config = dict(
    model='image captioner',
    dataset='regions of photos with short descriptions (Visual Genome)',
    train_examples=203450,
    image_size=64,
    crop_scale_min=1,
    horizontal_flip=True,
    tokenizer='word',
    vocab_size=6471,
    encoder_arch='vit',
    encoder_norm='layernorm',
    encoder_norm_position='pre',
    encoder_activation='gelu',
    encoder_head_dim=64,
    encoder_fused_qkv=True,
    encoder_bias='all',
    encoder_qk_norm=False,
    encoder_layer_scale_init=0.01,
    encoder_parallel_block=False,
    encoder_moe='expert_choice',
    encoder_num_experts=16,
    encoder_moe_every=1,
    encoder_expert_mlp_ratio=0.25,
    encoder_experts_per_token=2,
    encoder_shared_expert=False,
    encoder_patch_size=[4, 4],
    encoder_conv_stem=True,
    encoder_layers=12,
    encoder_width=192,
    encoder_positions='rope',
    fusion='cross_attention',
    decoder_width=256,
    decoder_layers=8,
    decoder_norm='rmsnorm',
    decoder_norm_position='sandwich',
    decoder_activation='swiglu',
    decoder_mlp_ratio=2,
    decoder_head_dim=64,
    decoder_fused_qkv=True,
    decoder_bias='all',
    decoder_qk_norm=False,
    decoder_layer_scale_init=0.1,
    decoder_parallel_block=False,
    decoder_inner_norm=False,
    decoder_positions='learned',
    decoder_cross_attention_every=1,
    decoder_tie_embeddings=False,
    residual_init='zero_last',
    optimizer='soap',
    beta2=0.999,
    lr=0.0034,
    beta1=0.9,
    shampoo_beta=0.95,
    eps=1e-08,
    precondition_frequency=10,
    max_precond_dim=1024,
    one_sided=False,
    adamw_lr_other_params=0.00073,
    grad_clip=5.0,
    steps=9300,
    batch_size=96,
    epochs=4.4,
    lr_schedule='cosine_restarts',
    final_lr_fraction=0.1,
    warmup_steps=1860,
    weight_decay=0.05,
    adamw_weight_decay_other_params=0.01,
)
Rows from block 6 of the image encoder of a small image captioner, named by matrix and row number. Rows with one number within an expert belong to one neuron, the router's apart. Each number is 200 + 30 x the weight over its row's rms, rounded and kept within 0 to 999. All counts start at 0. After the name is the row's rms in percent of the matrix's.
Before each expert's rows are labels from the 100 images, of 14976, where the router gives the expert most weight on average: "responds to" is what is common among them. Only what is clearly more common there than usual is listed. The data: regions of photos with short descriptions (Visual Genome). In brackets: how many of the 100.
# router: router (encoder.blocks.6.mlp.router.weight, 16x192, trained with AdamW), inputs 0-95
# up: expert up (encoder.blocks.6.mlp.up, 16x48x192), inputs 0-95
# down: expert down (encoder.blocks.6.mlp.down, 16x192x48, transposed), outputs 0-95

# expert 2
responds to: text has "sky" (79); text has "blue" (49); text has "clouds" (39); text has "white" (28)
router.2,103,174,242,142,153,195,191,203,154,186,183,168,243,245,162,164,167,203,232,264,173,206,175,188,217,191,198,181,146,201,234,186,189,178,161,174,241,178,184,278,205,186,201,227,193,224,155,183,249,219,215,239,167,212,205,216,206,182,220,192,252,210,242,247,185,206,238,233,217,187,196,206,176,183,192,188,212,158,176,134,175,251,188,240,265,197,235,217,201,205,235,220,213,192,196,179,240
up.0,106,258,198,175,187,184,190,182,155,224,243,202,197,238,282,164,198,218,189,211,173,246,167,169,218,134,205,190,174,249,168,177,220,189,174,164,173,210,152,229,182,208,286,245,133,177,194,227,199,229,118,156,215,199,166,190,235,205,183,229,165,179,217,177,171,224,129,169,191,213,177,218,205,158,218,169,163,244,197,210,209,192,215,206,160,183,210,205,211,141,163,250,207,208,220,178,203
down.0,114,205,192,186,233,154,144,167,217,216,241,238,209,195,221,181,210,187,210,221,266,193,207,250,236,173,250,186,198,174,176,186,210,181,235,162,206,201,203,222,119,244,203,219,223,193,254,172,248,168,178,234,166,206,140,153,211,206,225,205,123,190,249,164,263,206,183,175,203,192,139,185,196,168,228,210,231,262,190,196,239,258,223,180,251,258,142,234,224,204,228,237,206,224,206,183,204
up.1,087,183,190,255,157,226,218,158,172,204,158,217,186,173,191,188,226,175,195,252,174,203,246,178,186,187,217,190,208,141,206,178,174,248,107,176,190,159,237,239,199,154,183,143,252,224,198,211,258,205,221,203,166,198,172,178,228,166,196,209,165,167,205,170,189,218,170,250,170,112,246,211,189,201,196,150,197,176,209,203,273,229,118,187,186,220,226,254,188,172,226,198,153,236,189,188,179
down.1,090,228,180,183,190,208,189,246,200,189,249,233,199,200,165,151,200,171,236,218,217,202,219,191,202,168,156,219,230,210,221,207,180,266,214,155,166,180,227,229,219,177,200,188,198,210,197,185,222,268,187,188,167,187,205,183,212,169,214,203,245,243,249,247,178,264,212,200,222,211,213,242,209,161,175,266,201,197,218,229,178,229,150,194,144,231,206,211,176,224,266,189,195,224,107,181,203
up.2,120,193,206,164,151,213,229,210,205,234,229,224,231,161,224,201,207,143,137,172,147,200,208,214,164,236,170,163,204,143,230,183,214,220,218,179,206,195,199,173,191,215,211,158,215,214,181,228,157,180,219,198,219,199,194,204,129,234,180,210,178,247,219,256,165,230,242,259,193,220,176,221,210,202,205,176,130,235,194,180,193,184,156,203,195,265,164,217,183,140,225,199,229,201,221,240,234
down.2,116,198,162,143,223,147,202,190,255,173,223,246,214,203,196,182,167,167,176,146,280,229,215,189,210,177,170,153,208,184,161,196,191,213,160,195,216,154,193,215,202,124,237,200,202,210,218,251,208,202,218,236,260,188,186,212,253,256,168,217,160,226,201,224,175,243,185,153,194,241,187,206,187,191,158,181,198,218,232,219,213,240,244,179,137,226,227,210,231,191,184,226,165,181,114,228,185
up.3,104,174,174,203,184,194,169,165,201,142,211,163,181,211,193,188,209,301,208,194,225,209,171,257,159,143,234,174,201,238,202,217,197,187,216,227,183,213,196,184,164,176,207,195,189,195,168,204,210,188,210,176,146,216,157,131,174,199,195,225,223,211,175,162,241,175,197,198,220,176,204,218,236,230,182,191,179,240,200,185,185,223,178,242,262,224,240,205,156,209,153,207,196,246,200,165,263
down.3,102,166,201,229,187,219,254,220,192,225,229,192,210,175,163,157,211,244,201,188,246,157,180,205,202,219,182,197,229,166,148,209,219,167,259,175,156,172,201,220,237,243,239,167,180,199,192,183,177,169,193,185,257,200,174,154,236,206,230,152,184,196,175,179,197,218,240,164,205,234,205,199,160,159,206,164,169,191,164,211,148,216,136,149,237,230,193,202,228,212,166,228,157,216,190,217,181
up.4,087,222,216,196,181,162,273,228,216,215,227,187,220,233,226,201,194,224,221,204,203,213,207,223,237,140,164,195,196,213,178,98,153,207,228,249,194,209,222,186,202,188,185,236,249,170,193,213,208,244,208,214,195,170,198,237,166,168,205,241,193,226,181,185,158,147,247,235,223,216,188,242,246,176,231,202,219,179,166,226,177,195,209,261,172,233,231,220,244,235,181,202,214,213,186,145,222
down.4,087,246,190,196,223,154,159,238,181,187,173,173,198,166,141,219,227,241,256,193,121,177,205,201,185,182,192,165,194,193,192,207,209,183,252,246,173,176,177,172,166,268,181,206,186,183,178,226,250,123,213,206,220,189,159,171,263,262,197,145,183,225,169,228,238,192,214,203,169,206,200,195,184,209,255,191,221,195,185,166,196,150,216,200,194,212,217,161,193,156,187,176,197,196,203,134,179
up.5,095,233,231,212,241,246,163,180,232,178,198,199,231,177,220,204,182,154,200,185,184,156,180,200,219,123,178,207,205,170,172,219,209,218,238,172,183,185,240,266,151,155,216,218,201,166,197,175,182,238,228,188,213,149,160,201,225,204,211,209,199,240,245,159,163,204,197,213,214,201,240,187,196,250,190,194,240,205,186,128,202,174,198,254,217,148,202,190,184,248,180,185,240,202,215,205,185
down.5,103,229,242,189,214,207,174,138,208,191,202,215,190,174,206,208,154,195,208,212,147,192,194,205,204,195,201,214,191,225,138,241,198,224,250,216,184,190,210,191,178,253,225,233,231,208,232,196,247,182,277,159,236,213,194,156,181,178,243,229,253,249,258,225,180,278,173,193,232,208,200,178,152,213,190,207,218,168,154,179,173,179,234,227,225,130,177,187,198,191,190,258,257,234,221,185,229
up.6,087,189,206,204,187,218,224,178,185,215,220,255,213,228,229,232,221,213,244,173,216,179,204,166,212,183,192,238,211,215,226,243,239,193,184,187,196,135,165,156,174,183,220,256,169,211,214,256,144,214,180,154,227,239,175,228,214,195,224,185,153,232,179,182,164,146,150,211,251,229,161,193,171,206,243,213,251,241,175,149,176,163,143,196,153,154,122,205,161,208,191,214,240,226,242,196,186
down.6,094,230,203,210,235,255,155,178,257,206,183,192,215,212,208,215,201,146,194,208,254,217,197,236,168,209,207,201,200,198,210,229,199,234,217,200,210,168,140,207,133,177,206,173,230,180,186,222,191,229,222,192,183,195,190,154,185,258,200,200,186,213,218,209,190,187,204,115,221,143,174,148,174,172,175,221,249,189,215,213,228,252,243,259,190,266,219,196,204,158,199,199,244,259,222,146,261

# expert 0
responds to: text has "grass" (31)
router.0,100,201,191,209,195,191,211,216,189,181,203,230,197,247,187,230,238,206,239,145,234,206,188,162,213,184,185,233,226,222,257,138,237,171,141,237,172,170,205,208,287,203,187,229,183,190,200,199,164,275,221,189,190,193,165,166,183,221,145,179,207,167,190,191,154,196,225,184,169,177,239,225,227,158,194,220,206,200,185,203,208,257,198,167,196,217,256,184,235,210,207,238,216,211,249,221,173
up.0,105,209,159,158,178,212,197,150,191,181,187,176,195,197,243,183,221,236,181,162,198,115,157,147,200,181,238,160,173,244,209,205,218,193,202,191,155,238,182,218,278,210,205,188,181,182,156,169,223,174,260,233,196,238,216,166,158,231,180,241,200,173,196,219,225,239,180,232,173,203,186,222,198,204,167,217,241,204,169,221,180,211,221,159,213,168,242,196,202,165,245,243,210,223,208,217,295
down.0,105,202,213,235,192,220,153,238,209,211,173,218,197,171,175,219,158,182,246,155,173,192,160,233,223,260,282,162,177,206,209,192,235,214,200,176,186,212,227,214,248,228,107,182,208,165,222,216,217,181,207,193,218,171,180,243,200,201,192,199,230,204,275,181,197,213,184,181,182,184,221,221,180,217,193,198,229,192,200,184,255,200,179,227,185,154,204,238,178,276,231,179,238,212,154,208,203
up.1,102,228,208,256,194,194,226,208,232,228,198,203,253,187,166,219,215,190,182,210,198,217,201,166,207,159,182,153,202,192,232,226,233,199,198,235,184,229,209,232,176,221,140,224,173,231,188,244,222,255,213,208,222,226,174,242,186,239,222,163,187,204,154,221,217,203,182,192,221,188,186,121,252,197,218,202,208,233,238,188,224,222,166,196,225,159,168,219,195,187,271,201,176,189,198,137,184
down.1,100,178,195,222,217,183,214,177,215,195,173,204,194,205,156,187,199,217,212,170,177,205,214,241,196,200,220,213,204,181,282,183,188,227,179,226,162,167,174,215,162,258,221,204,192,274,176,230,192,183,152,195,210,173,173,221,213,233,157,176,204,239,231,205,199,152,152,238,210,197,250,256,227,241,205,224,156,158,212,198,185,228,156,225,171,183,218,214,243,197,225,221,180,213,133,204,220
up.2,114,234,229,184,224,186,272,190,246,173,237,206,165,172,190,184,206,219,193,221,153,239,221,166,218,172,180,158,182,208,221,238,184,269,173,208,278,235,189,180,175,206,255,254,227,174,201,213,185,224,175,198,182,175,180,205,235,206,211,185,215,151,175,204,202,164,218,178,176,109,179,179,186,215,233,157,180,270,251,169,158,193,221,242,168,167,172,226,184,205,187,225,200,195,192,238,211
down.2,109,167,214,188,238,241,231,276,241,182,218,256,217,247,161,214,218,218,146,196,199,203,198,148,227,191,197,212,208,238,253,187,173,226,208,197,172,212,231,211,210,246,257,203,187,213,156,173,220,192,192,200,200,212,150,243,165,172,212,239,187,216,170,211,226,219,204,127,225,212,214,206,212,155,208,206,201,176,175,202,232,138,223,178,146,186,233,229,193,165,222,265,172,212,174,182,249
up.3,115,200,223,165,204,181,215,199,181,157,206,245,206,235,192,189,161,248,165,217,207,274,242,175,226,163,204,181,202,171,199,206,177,281,137,152,110,160,160,237,224,174,153,216,256,187,209,242,193,181,188,236,217,211,276,220,207,156,155,245,204,169,193,159,195,228,201,176,232,149,172,227,215,219,198,160,192,206,176,162,158,186,243,207,164,192,184,202,166,183,230,223,175,180,190,213,214
down.3,103,195,193,250,182,184,207,197,223,220,190,243,192,186,216,214,191,151,193,152,166,186,228,231,164,200,181,148,200,222,184,176,210,166,219,165,195,215,192,207,249,219,242,178,176,161,141,194,208,279,213,205,176,169,187,213,225,193,213,195,176,197,218,193,191,222,153,171,188,242,165,212,218,161,238,150,222,145,238,212,162,234,225,180,122,185,224,209,212,236,258,248,221,222,197,232,192
up.4,103,201,208,163,234,183,199,226,194,189,140,182,173,174,214,231,239,177,234,221,219,134,193,238,163,165,191,216,195,246,191,210,211,228,229,209,224,249,157,210,228,187,267,227,193,208,232,178,194,209,122,207,177,229,169,212,201,235,213,157,193,208,172,226,168,204,220,196,200,215,224,174,144,200,200,253,205,252,234,215,227,159,189,194,177,189,187,217,232,209,244,205,147,163,241,177,195
down.4,106,148,224,153,187,236,222,191,186,174,166,213,204,225,197,187,214,268,127,167,239,264,215,177,199,223,147,185,201,186,149,219,205,221,190,210,195,172,187,217,190,168,126,195,198,192,213,156,224,242,183,241,205,213,230,186,156,187,183,201,231,222,193,154,165,203,190,212,158,216,179,216,250,203,162,199,180,260,152,211,193,184,189,127,212,185,200,213,199,211,182,225,233,236,202,216,159
up.5,113,251,149,221,211,187,230,254,197,197,189,218,211,228,162,143,157,202,207,199,149,208,172,203,165,243,191,205,212,233,218,212,175,182,182,188,169,267,213,200,176,169,188,214,195,237,210,159,257,216,212,222,202,156,145,146,212,202,137,219,253,197,197,191,180,174,206,143,168,195,224,219,211,138,244,207,224,223,214,193,215,140,248,190,203,203,152,200,199,216,202,169,154,243,230,137,195
down.5,120,204,195,222,224,216,224,241,186,197,252,219,178,158,219,166,236,214,272,159,218,201,152,249,200,179,192,202,208,169,178,214,196,263,185,174,153,172,206,201,217,84,224,187,240,225,205,195,256,154,219,138,204,170,216,149,197,214,262,207,192,193,176,192,229,180,199,187,192,214,202,267,173,163,211,224,223,210,263,194,175,207,210,227,182,310,217,209,172,237,202,147,197,201,216,173,172
up.6,093,213,217,218,195,207,191,237,175,193,212,205,230,159,155,200,189,209,195,205,204,173,177,207,173,213,202,207,205,199,209,185,156,220,225,201,206,242,190,255,214,203,186,192,201,154,150,221,185,233,184,194,191,232,129,228,172,164,234,191,256,207,248,213,132,227,186,140,208,237,174,150,170,203,228,163,190,157,198,171,160,179,176,186,211,216,200,197,247,198,238,184,203,219,233,158,226
down.6,099,233,249,206,218,211,216,201,163,192,210,213,172,212,161,204,189,208,144,205,177,213,195,223,165,211,245,220,216,198,132,168,219,182,188,220,165,180,214,223,154,213,187,231,219,205,222,177,190,178,161,154,291,216,190,219,201,194,217,184,150,244,166,203,262,198,182,272,151,200,188,207,161,214,193,200,170,242,268,219,230,197,181,224,238,219,235,195,169,203,157,158,198,212,151,171,149

# expert 10
responds to: text has "pizza" (26)
router.10,100,195,231,181,232,229,223,235,205,200,187,183,132,166,215,181,241,199,236,205,206,166,223,153,176,223,205,205,162,216,178,240,195,233,217,207,219,225,164,129,158,196,210,198,221,250,253,193,220,150,155,139,249,183,205,162,170,162,226,238,202,195,221,190,237,214,234,181,194,171,201,203,245,196,169,209,181,235,166,203,192,171,169,231,237,215,186,171,174,164,240,230,242,222,196,174,182
up.0,088,236,237,188,176,227,215,202,183,185,209,176,170,197,193,232,171,181,225,205,139,162,219,218,245,169,201,235,225,195,174,204,217,176,207,175,173,213,207,224,247,171,151,154,171,182,195,243,273,230,181,221,235,193,240,176,183,221,184,202,251,171,180,223,213,237,155,201,206,201,198,195,167,192,192,188,229,192,208,165,187,202,207,237,216,202,201,154,211,221,236,258,229,235,235,209,158
down.0,092,222,204,216,160,155,180,232,171,206,246,260,193,196,200,134,151,186,191,226,160,224,173,219,191,147,254,206,157,240,156,222,210,257,209,192,244,209,194,236,220,226,193,178,194,213,219,265,208,173,214,220,234,205,206,160,216,264,214,187,186,205,148,152,194,112,234,218,202,163,209,214,216,209,198,238,241,234,260,201,192,199,206,204,185,232,168,143,261,234,186,260,195,222,222,205,184
up.1,109,194,195,221,218,193,219,163,241,142,266,253,229,204,159,185,225,208,180,169,170,213,213,237,199,213,142,234,247,162,184,197,247,231,232,146,227,208,202,223,213,158,208,246,179,197,181,235,200,187,250,247,183,218,195,161,210,182,187,176,226,178,210,194,192,222,165,189,196,215,135,164,227,176,168,241,209,205,238,228,188,300,176,182,171,206,165,218,180,172,199,241,162,228,169,174,199
down.1,105,255,209,158,147,207,193,238,243,186,173,198,196,189,221,215,192,170,198,218,212,187,184,185,231,218,240,210,232,235,189,202,157,197,147,264,168,171,179,208,200,255,233,217,187,215,198,212,159,211,192,212,172,211,214,185,150,270,185,173,198,203,234,218,187,194,190,215,226,263,200,194,118,205,207,219,231,218,195,179,221,182,170,171,216,188,235,214,204,207,227,149,204,190,263,191,184
up.2,095,167,246,216,150,224,174,256,174,184,181,173,150,171,228,210,221,173,255,197,241,238,226,244,193,245,251,210,208,227,215,171,206,210,237,142,202,206,190,237,223,235,229,199,166,259,271,199,208,203,173,196,216,198,233,243,147,175,202,200,187,235,182,184,217,197,224,197,231,214,206,170,162,207,111,192,249,161,154,211,180,194,192,206,195,194,189,235,186,212,236,202,236,187,174,232,194
down.2,102,220,211,247,213,262,242,144,202,194,268,159,173,190,245,244,218,204,207,169,222,140,196,184,196,143,223,216,216,209,246,170,157,207,198,157,205,184,227,205,170,178,181,187,148,176,199,208,166,207,273,237,158,181,215,181,184,231,237,202,222,186,229,150,231,196,164,219,217,217,243,232,222,219,182,228,198,178,222,184,206,165,150,200,214,228,187,185,234,165,146,204,210,247,203,193,208
up.3,104,196,152,155,196,188,160,202,189,173,165,239,149,197,184,185,186,214,233,141,253,212,151,148,164,203,196,213,237,222,196,217,197,206,211,228,231,214,193,188,214,206,148,233,163,207,171,177,197,192,213,216,199,214,179,207,192,202,190,188,191,180,200,149,222,214,184,241,229,197,235,225,174,178,208,194,175,244,217,262,253,186,234,172,216,240,239,192,207,220,213,195,247,194,253,220,258
down.3,102,187,199,232,180,145,246,240,145,209,200,175,218,191,216,207,153,253,226,153,188,169,215,212,171,186,157,140,213,183,167,237,208,187,266,166,223,186,164,246,154,235,221,200,184,219,153,243,214,198,157,217,301,176,199,249,229,185,195,190,180,200,172,217,188,221,215,138,175,215,174,216,218,225,190,179,134,179,245,207,222,244,157,194,265,136,247,192,217,164,215,192,215,196,223,217,219
up.4,097,172,214,209,235,223,225,208,159,183,191,190,220,181,171,211,231,248,224,197,194,205,230,203,222,210,201,142,174,249,226,167,133,167,150,208,233,193,276,185,284,234,272,229,207,174,230,203,184,227,165,181,188,247,184,244,172,156,188,152,202,198,200,243,211,222,201,170,205,174,188,201,213,222,201,203,170,227,258,220,187,225,232,165,157,195,220,235,228,227,148,174,214,175,217,163,214
down.4,092,184,242,188,233,216,202,200,232,212,199,173,185,255,160,185,184,238,197,175,124,289,196,194,169,179,162,239,175,184,204,189,172,244,220,223,189,200,190,183,184,149,145,209,226,237,228,215,129,211,226,184,248,200,198,166,241,230,194,212,252,166,272,179,226,242,140,238,211,191,183,213,166,181,193,175,177,143,185,188,156,178,251,211,185,248,245,209,221,226,206,194,207,199,138,211,197
up.5,080,209,244,215,260,227,181,249,182,253,158,192,202,202,214,201,206,238,192,187,176,217,208,166,178,163,259,204,204,224,174,161,195,200,259,177,202,202,194,174,201,175,217,216,170,163,161,223,155,223,190,226,194,172,188,181,220,220,174,206,228,137,185,198,201,237,211,206,228,152,203,190,173,242,145,181,202,220,218,142,182,208,219,259,207,168,190,205,193,205,250,188,223,186,235,206,167
down.5,096,166,194,218,173,245,146,253,184,183,218,239,176,175,197,179,190,221,255,185,170,183,173,233,182,199,195,222,225,166,173,240,243,243,196,164,205,180,227,227,225,201,170,241,212,185,214,239,232,165,158,247,263,149,189,219,186,157,192,187,244,158,149,216,218,166,199,204,268,186,128,171,153,159,236,197,209,204,249,209,258,196,249,158,169,197,205,209,213,152,214,212,176,177,159,183,238
up.6,105,196,183,249,200,253,215,182,230,257,177,233,195,177,187,199,169,179,204,187,218,185,215,210,174,210,222,224,270,206,228,204,230,149,192,183,145,187,182,158,258,199,217,151,175,270,219,205,200,230,210,191,235,196,186,202,238,193,169,167,225,213,245,194,193,200,203,195,253,249,211,209,168,221,273,211,195,187,225,173,216,151,196,222,175,149,222,242,207,248,215,173,163,216,252,204,162
down.6,101,229,145,225,177,197,178,203,241,168,184,239,229,202,194,197,151,228,250,258,162,240,177,207,180,189,206,244,206,149,213,177,223,203,95,194,247,220,211,191,222,228,189,211,170,236,217,191,212,199,248,220,196,203,249,166,176,177,200,183,240,163,190,201,200,211,194,182,214,183,207,178,203,173,154,214,224,161,149,187,163,170,178,144,182,220,202,190,230,236,186,201,234,210,160,200,192

# expert 4
responds to: text has "blue" (28)
router.4,110,233,201,215,227,242,205,161,182,233,190,170,166,240,212,224,213,182,234,246,204,191,215,197,182,237,205,148,230,168,154,226,192,196,224,204,141,204,234,229,245,238,220,206,216,199,178,211,181,229,217,255,235,195,236,229,152,261,230,217,210,201,190,134,252,155,206,247,228,199,189,218,188,233,180,225,210,180,205,199,176,225,164,145,176,200,214,179,204,176,179,144,212,167,186,219,181
up.0,108,201,209,155,243,195,207,187,219,201,165,215,150,162,196,197,164,230,250,187,215,189,149,210,173,226,179,204,240,200,173,159,192,200,168,149,226,183,210,244,215,234,125,201,172,225,281,196,183,181,199,211,191,234,224,261,153,185,194,157,264,246,238,189,195,237,190,181,175,207,178,255,197,208,216,210,194,217,212,161,203,159,264,201,152,185,220,215,154,230,204,219,212,225,231,204,243
down.0,100,220,199,217,188,218,194,112,203,192,225,214,169,256,161,163,187,212,240,202,231,162,199,252,204,161,191,197,213,182,193,215,211,198,188,195,178,209,194,226,129,176,203,206,158,186,218,206,183,185,180,198,199,209,131,226,295,219,187,204,214,217,149,154,196,207,204,185,218,159,211,170,196,177,217,134,223,179,205,231,144,187,188,211,214,162,235,190,183,212,193,229,164,184,190,162,169
up.1,116,207,218,223,218,245,201,192,209,227,226,217,211,198,191,200,205,175,197,210,211,188,198,180,225,240,240,147,187,172,205,234,185,162,285,186,132,199,188,213,236,164,174,260,221,229,187,209,205,205,234,169,280,179,203,178,90,205,224,214,172,235,212,166,237,198,201,242,185,215,176,149,147,214,174,224,179,193,198,208,197,206,206,183,158,231,183,276,174,192,155,190,175,212,155,215,205
down.1,109,180,207,232,197,275,187,230,145,200,190,189,180,238,200,192,192,189,201,174,168,231,210,183,201,223,219,188,185,228,209,235,178,211,181,194,156,177,198,216,262,289,120,215,244,196,159,179,201,143,177,192,237,199,219,169,180,247,171,267,160,154,186,209,219,175,217,227,174,248,220,225,167,167,187,200,197,200,155,205,155,165,241,148,197,161,214,177,156,232,229,214,293,184,245,205,220
up.2,098,248,196,187,169,200,145,192,220,208,144,173,180,162,231,178,192,247,221,229,158,208,167,236,150,201,220,190,185,202,196,140,220,190,211,200,232,175,241,213,206,216,212,191,276,178,198,187,159,124,260,201,132,185,228,190,237,213,211,200,197,209,207,206,214,161,214,200,211,255,196,226,201,151,209,146,173,158,175,182,191,137,238,222,221,148,181,237,219,210,210,194,207,210,238,182,242
down.2,099,215,177,206,202,210,192,186,217,177,250,252,227,198,193,170,230,273,220,172,159,218,212,203,243,173,183,216,251,186,227,214,161,185,151,191,177,199,205,196,169,190,266,160,179,239,243,158,219,173,211,197,212,261,194,190,220,162,151,216,215,249,188,179,191,237,159,166,124,224,202,131,252,204,188,186,192,147,180,193,205,205,139,146,158,225,197,157,233,183,254,212,189,211,153,194,206
up.3,121,225,226,236,203,265,185,215,176,245,194,228,211,217,158,181,170,154,168,137,211,177,205,220,234,213,245,147,147,239,190,238,173,211,207,208,198,172,157,171,207,198,186,175,200,224,200,233,189,225,218,181,225,176,207,167,177,228,196,227,149,233,233,122,145,172,229,196,241,166,215,195,181,152,201,184,260,172,166,207,155,198,241,181,167,201,234,216,190,190,183,202,261,222,228,193,165
down.3,115,163,198,194,238,254,166,258,187,201,222,182,241,219,213,183,234,222,235,182,179,148,178,158,164,198,201,198,202,167,171,194,176,245,266,220,221,189,169,215,243,152,202,193,229,193,131,215,183,175,165,175,185,163,166,193,204,199,182,218,196,186,184,189,159,177,226,159,167,162,147,161,184,177,229,191,200,172,161,216,205,201,265,181,206,183,203,212,181,246,183,176,184,224,288,134,190
up.4,100,219,185,170,193,170,170,236,250,233,218,245,170,199,243,181,271,164,192,238,190,168,204,215,213,245,186,252,185,209,149,226,198,165,264,208,264,158,181,196,233,180,164,221,231,198,218,244,211,264,221,176,188,224,190,173,166,217,205,185,217,159,196,217,198,146,219,242,235,251,183,194,207,196,189,204,205,204,239,229,178,211,199,181,179,222,213,245,157,166,153,166,206,116,225,173,176
down.4,099,252,230,174,201,271,127,214,216,190,166,232,243,204,175,235,212,179,162,184,222,255,192,257,180,199,194,157,238,232,189,172,231,189,215,175,175,223,178,215,135,233,211,174,217,212,216,248,180,167,230,211,268,214,235,140,182,188,232,174,207,206,187,182,168,196,189,170,186,138,223,143,218,211,173,145,207,146,256,145,144,219,229,207,221,275,209,204,182,198,220,181,206,202,168,195,180
up.5,105,183,174,189,244,245,182,142,186,194,238,211,226,203,166,171,249,169,233,199,235,208,176,207,163,206,201,231,174,177,191,224,244,166,266,275,211,170,197,215,187,234,204,221,220,146,195,222,208,217,204,149,227,210,233,142,253,211,166,265,157,201,214,208,154,155,176,252,220,211,207,146,199,187,212,213,202,235,174,186,172,165,237,190,220,229,205,184,211,228,228,181,183,217,141,153,248
down.5,106,261,248,193,175,196,188,207,186,209,188,201,212,180,221,179,234,205,240,207,176,195,214,212,250,217,203,244,172,163,142,184,191,192,195,202,150,178,192,199,236,194,105,211,188,204,238,161,149,215,178,225,234,207,259,181,175,192,189,212,186,166,191,204,255,193,173,122,164,187,179,225,179,209,175,157,187,180,140,204,158,160,161,178,187,173,200,200,243,167,178,162,244,212,216,198,210
up.6,100,207,160,209,178,193,142,224,208,212,218,171,174,179,235,160,188,252,215,198,205,217,203,213,173,236,197,185,175,253,206,165,181,221,196,211,187,152,239,150,240,202,224,215,185,187,267,162,182,267,177,179,238,199,203,224,169,172,189,214,198,156,200,202,194,201,215,209,242,222,210,214,184,184,214,206,209,191,177,233,170,171,175,203,196,229,204,172,204,126,191,219,158,234,179,208,206
down.6,092,220,245,174,198,192,243,236,196,239,187,193,171,231,239,223,180,225,214,175,139,148,202,273,195,198,130,226,217,239,240,189,220,153,246,207,174,178,229,231,246,214,225,197,235,181,187,174,125,243,188,250,223,196,165,171,225,212,176,156,181,244,193,234,206,155,184,259,209,264,210,160,203,192,179,238,253,183,197,185,265,199,153,170,169,190,163,194,201,194,199,218,176,142,223,188,203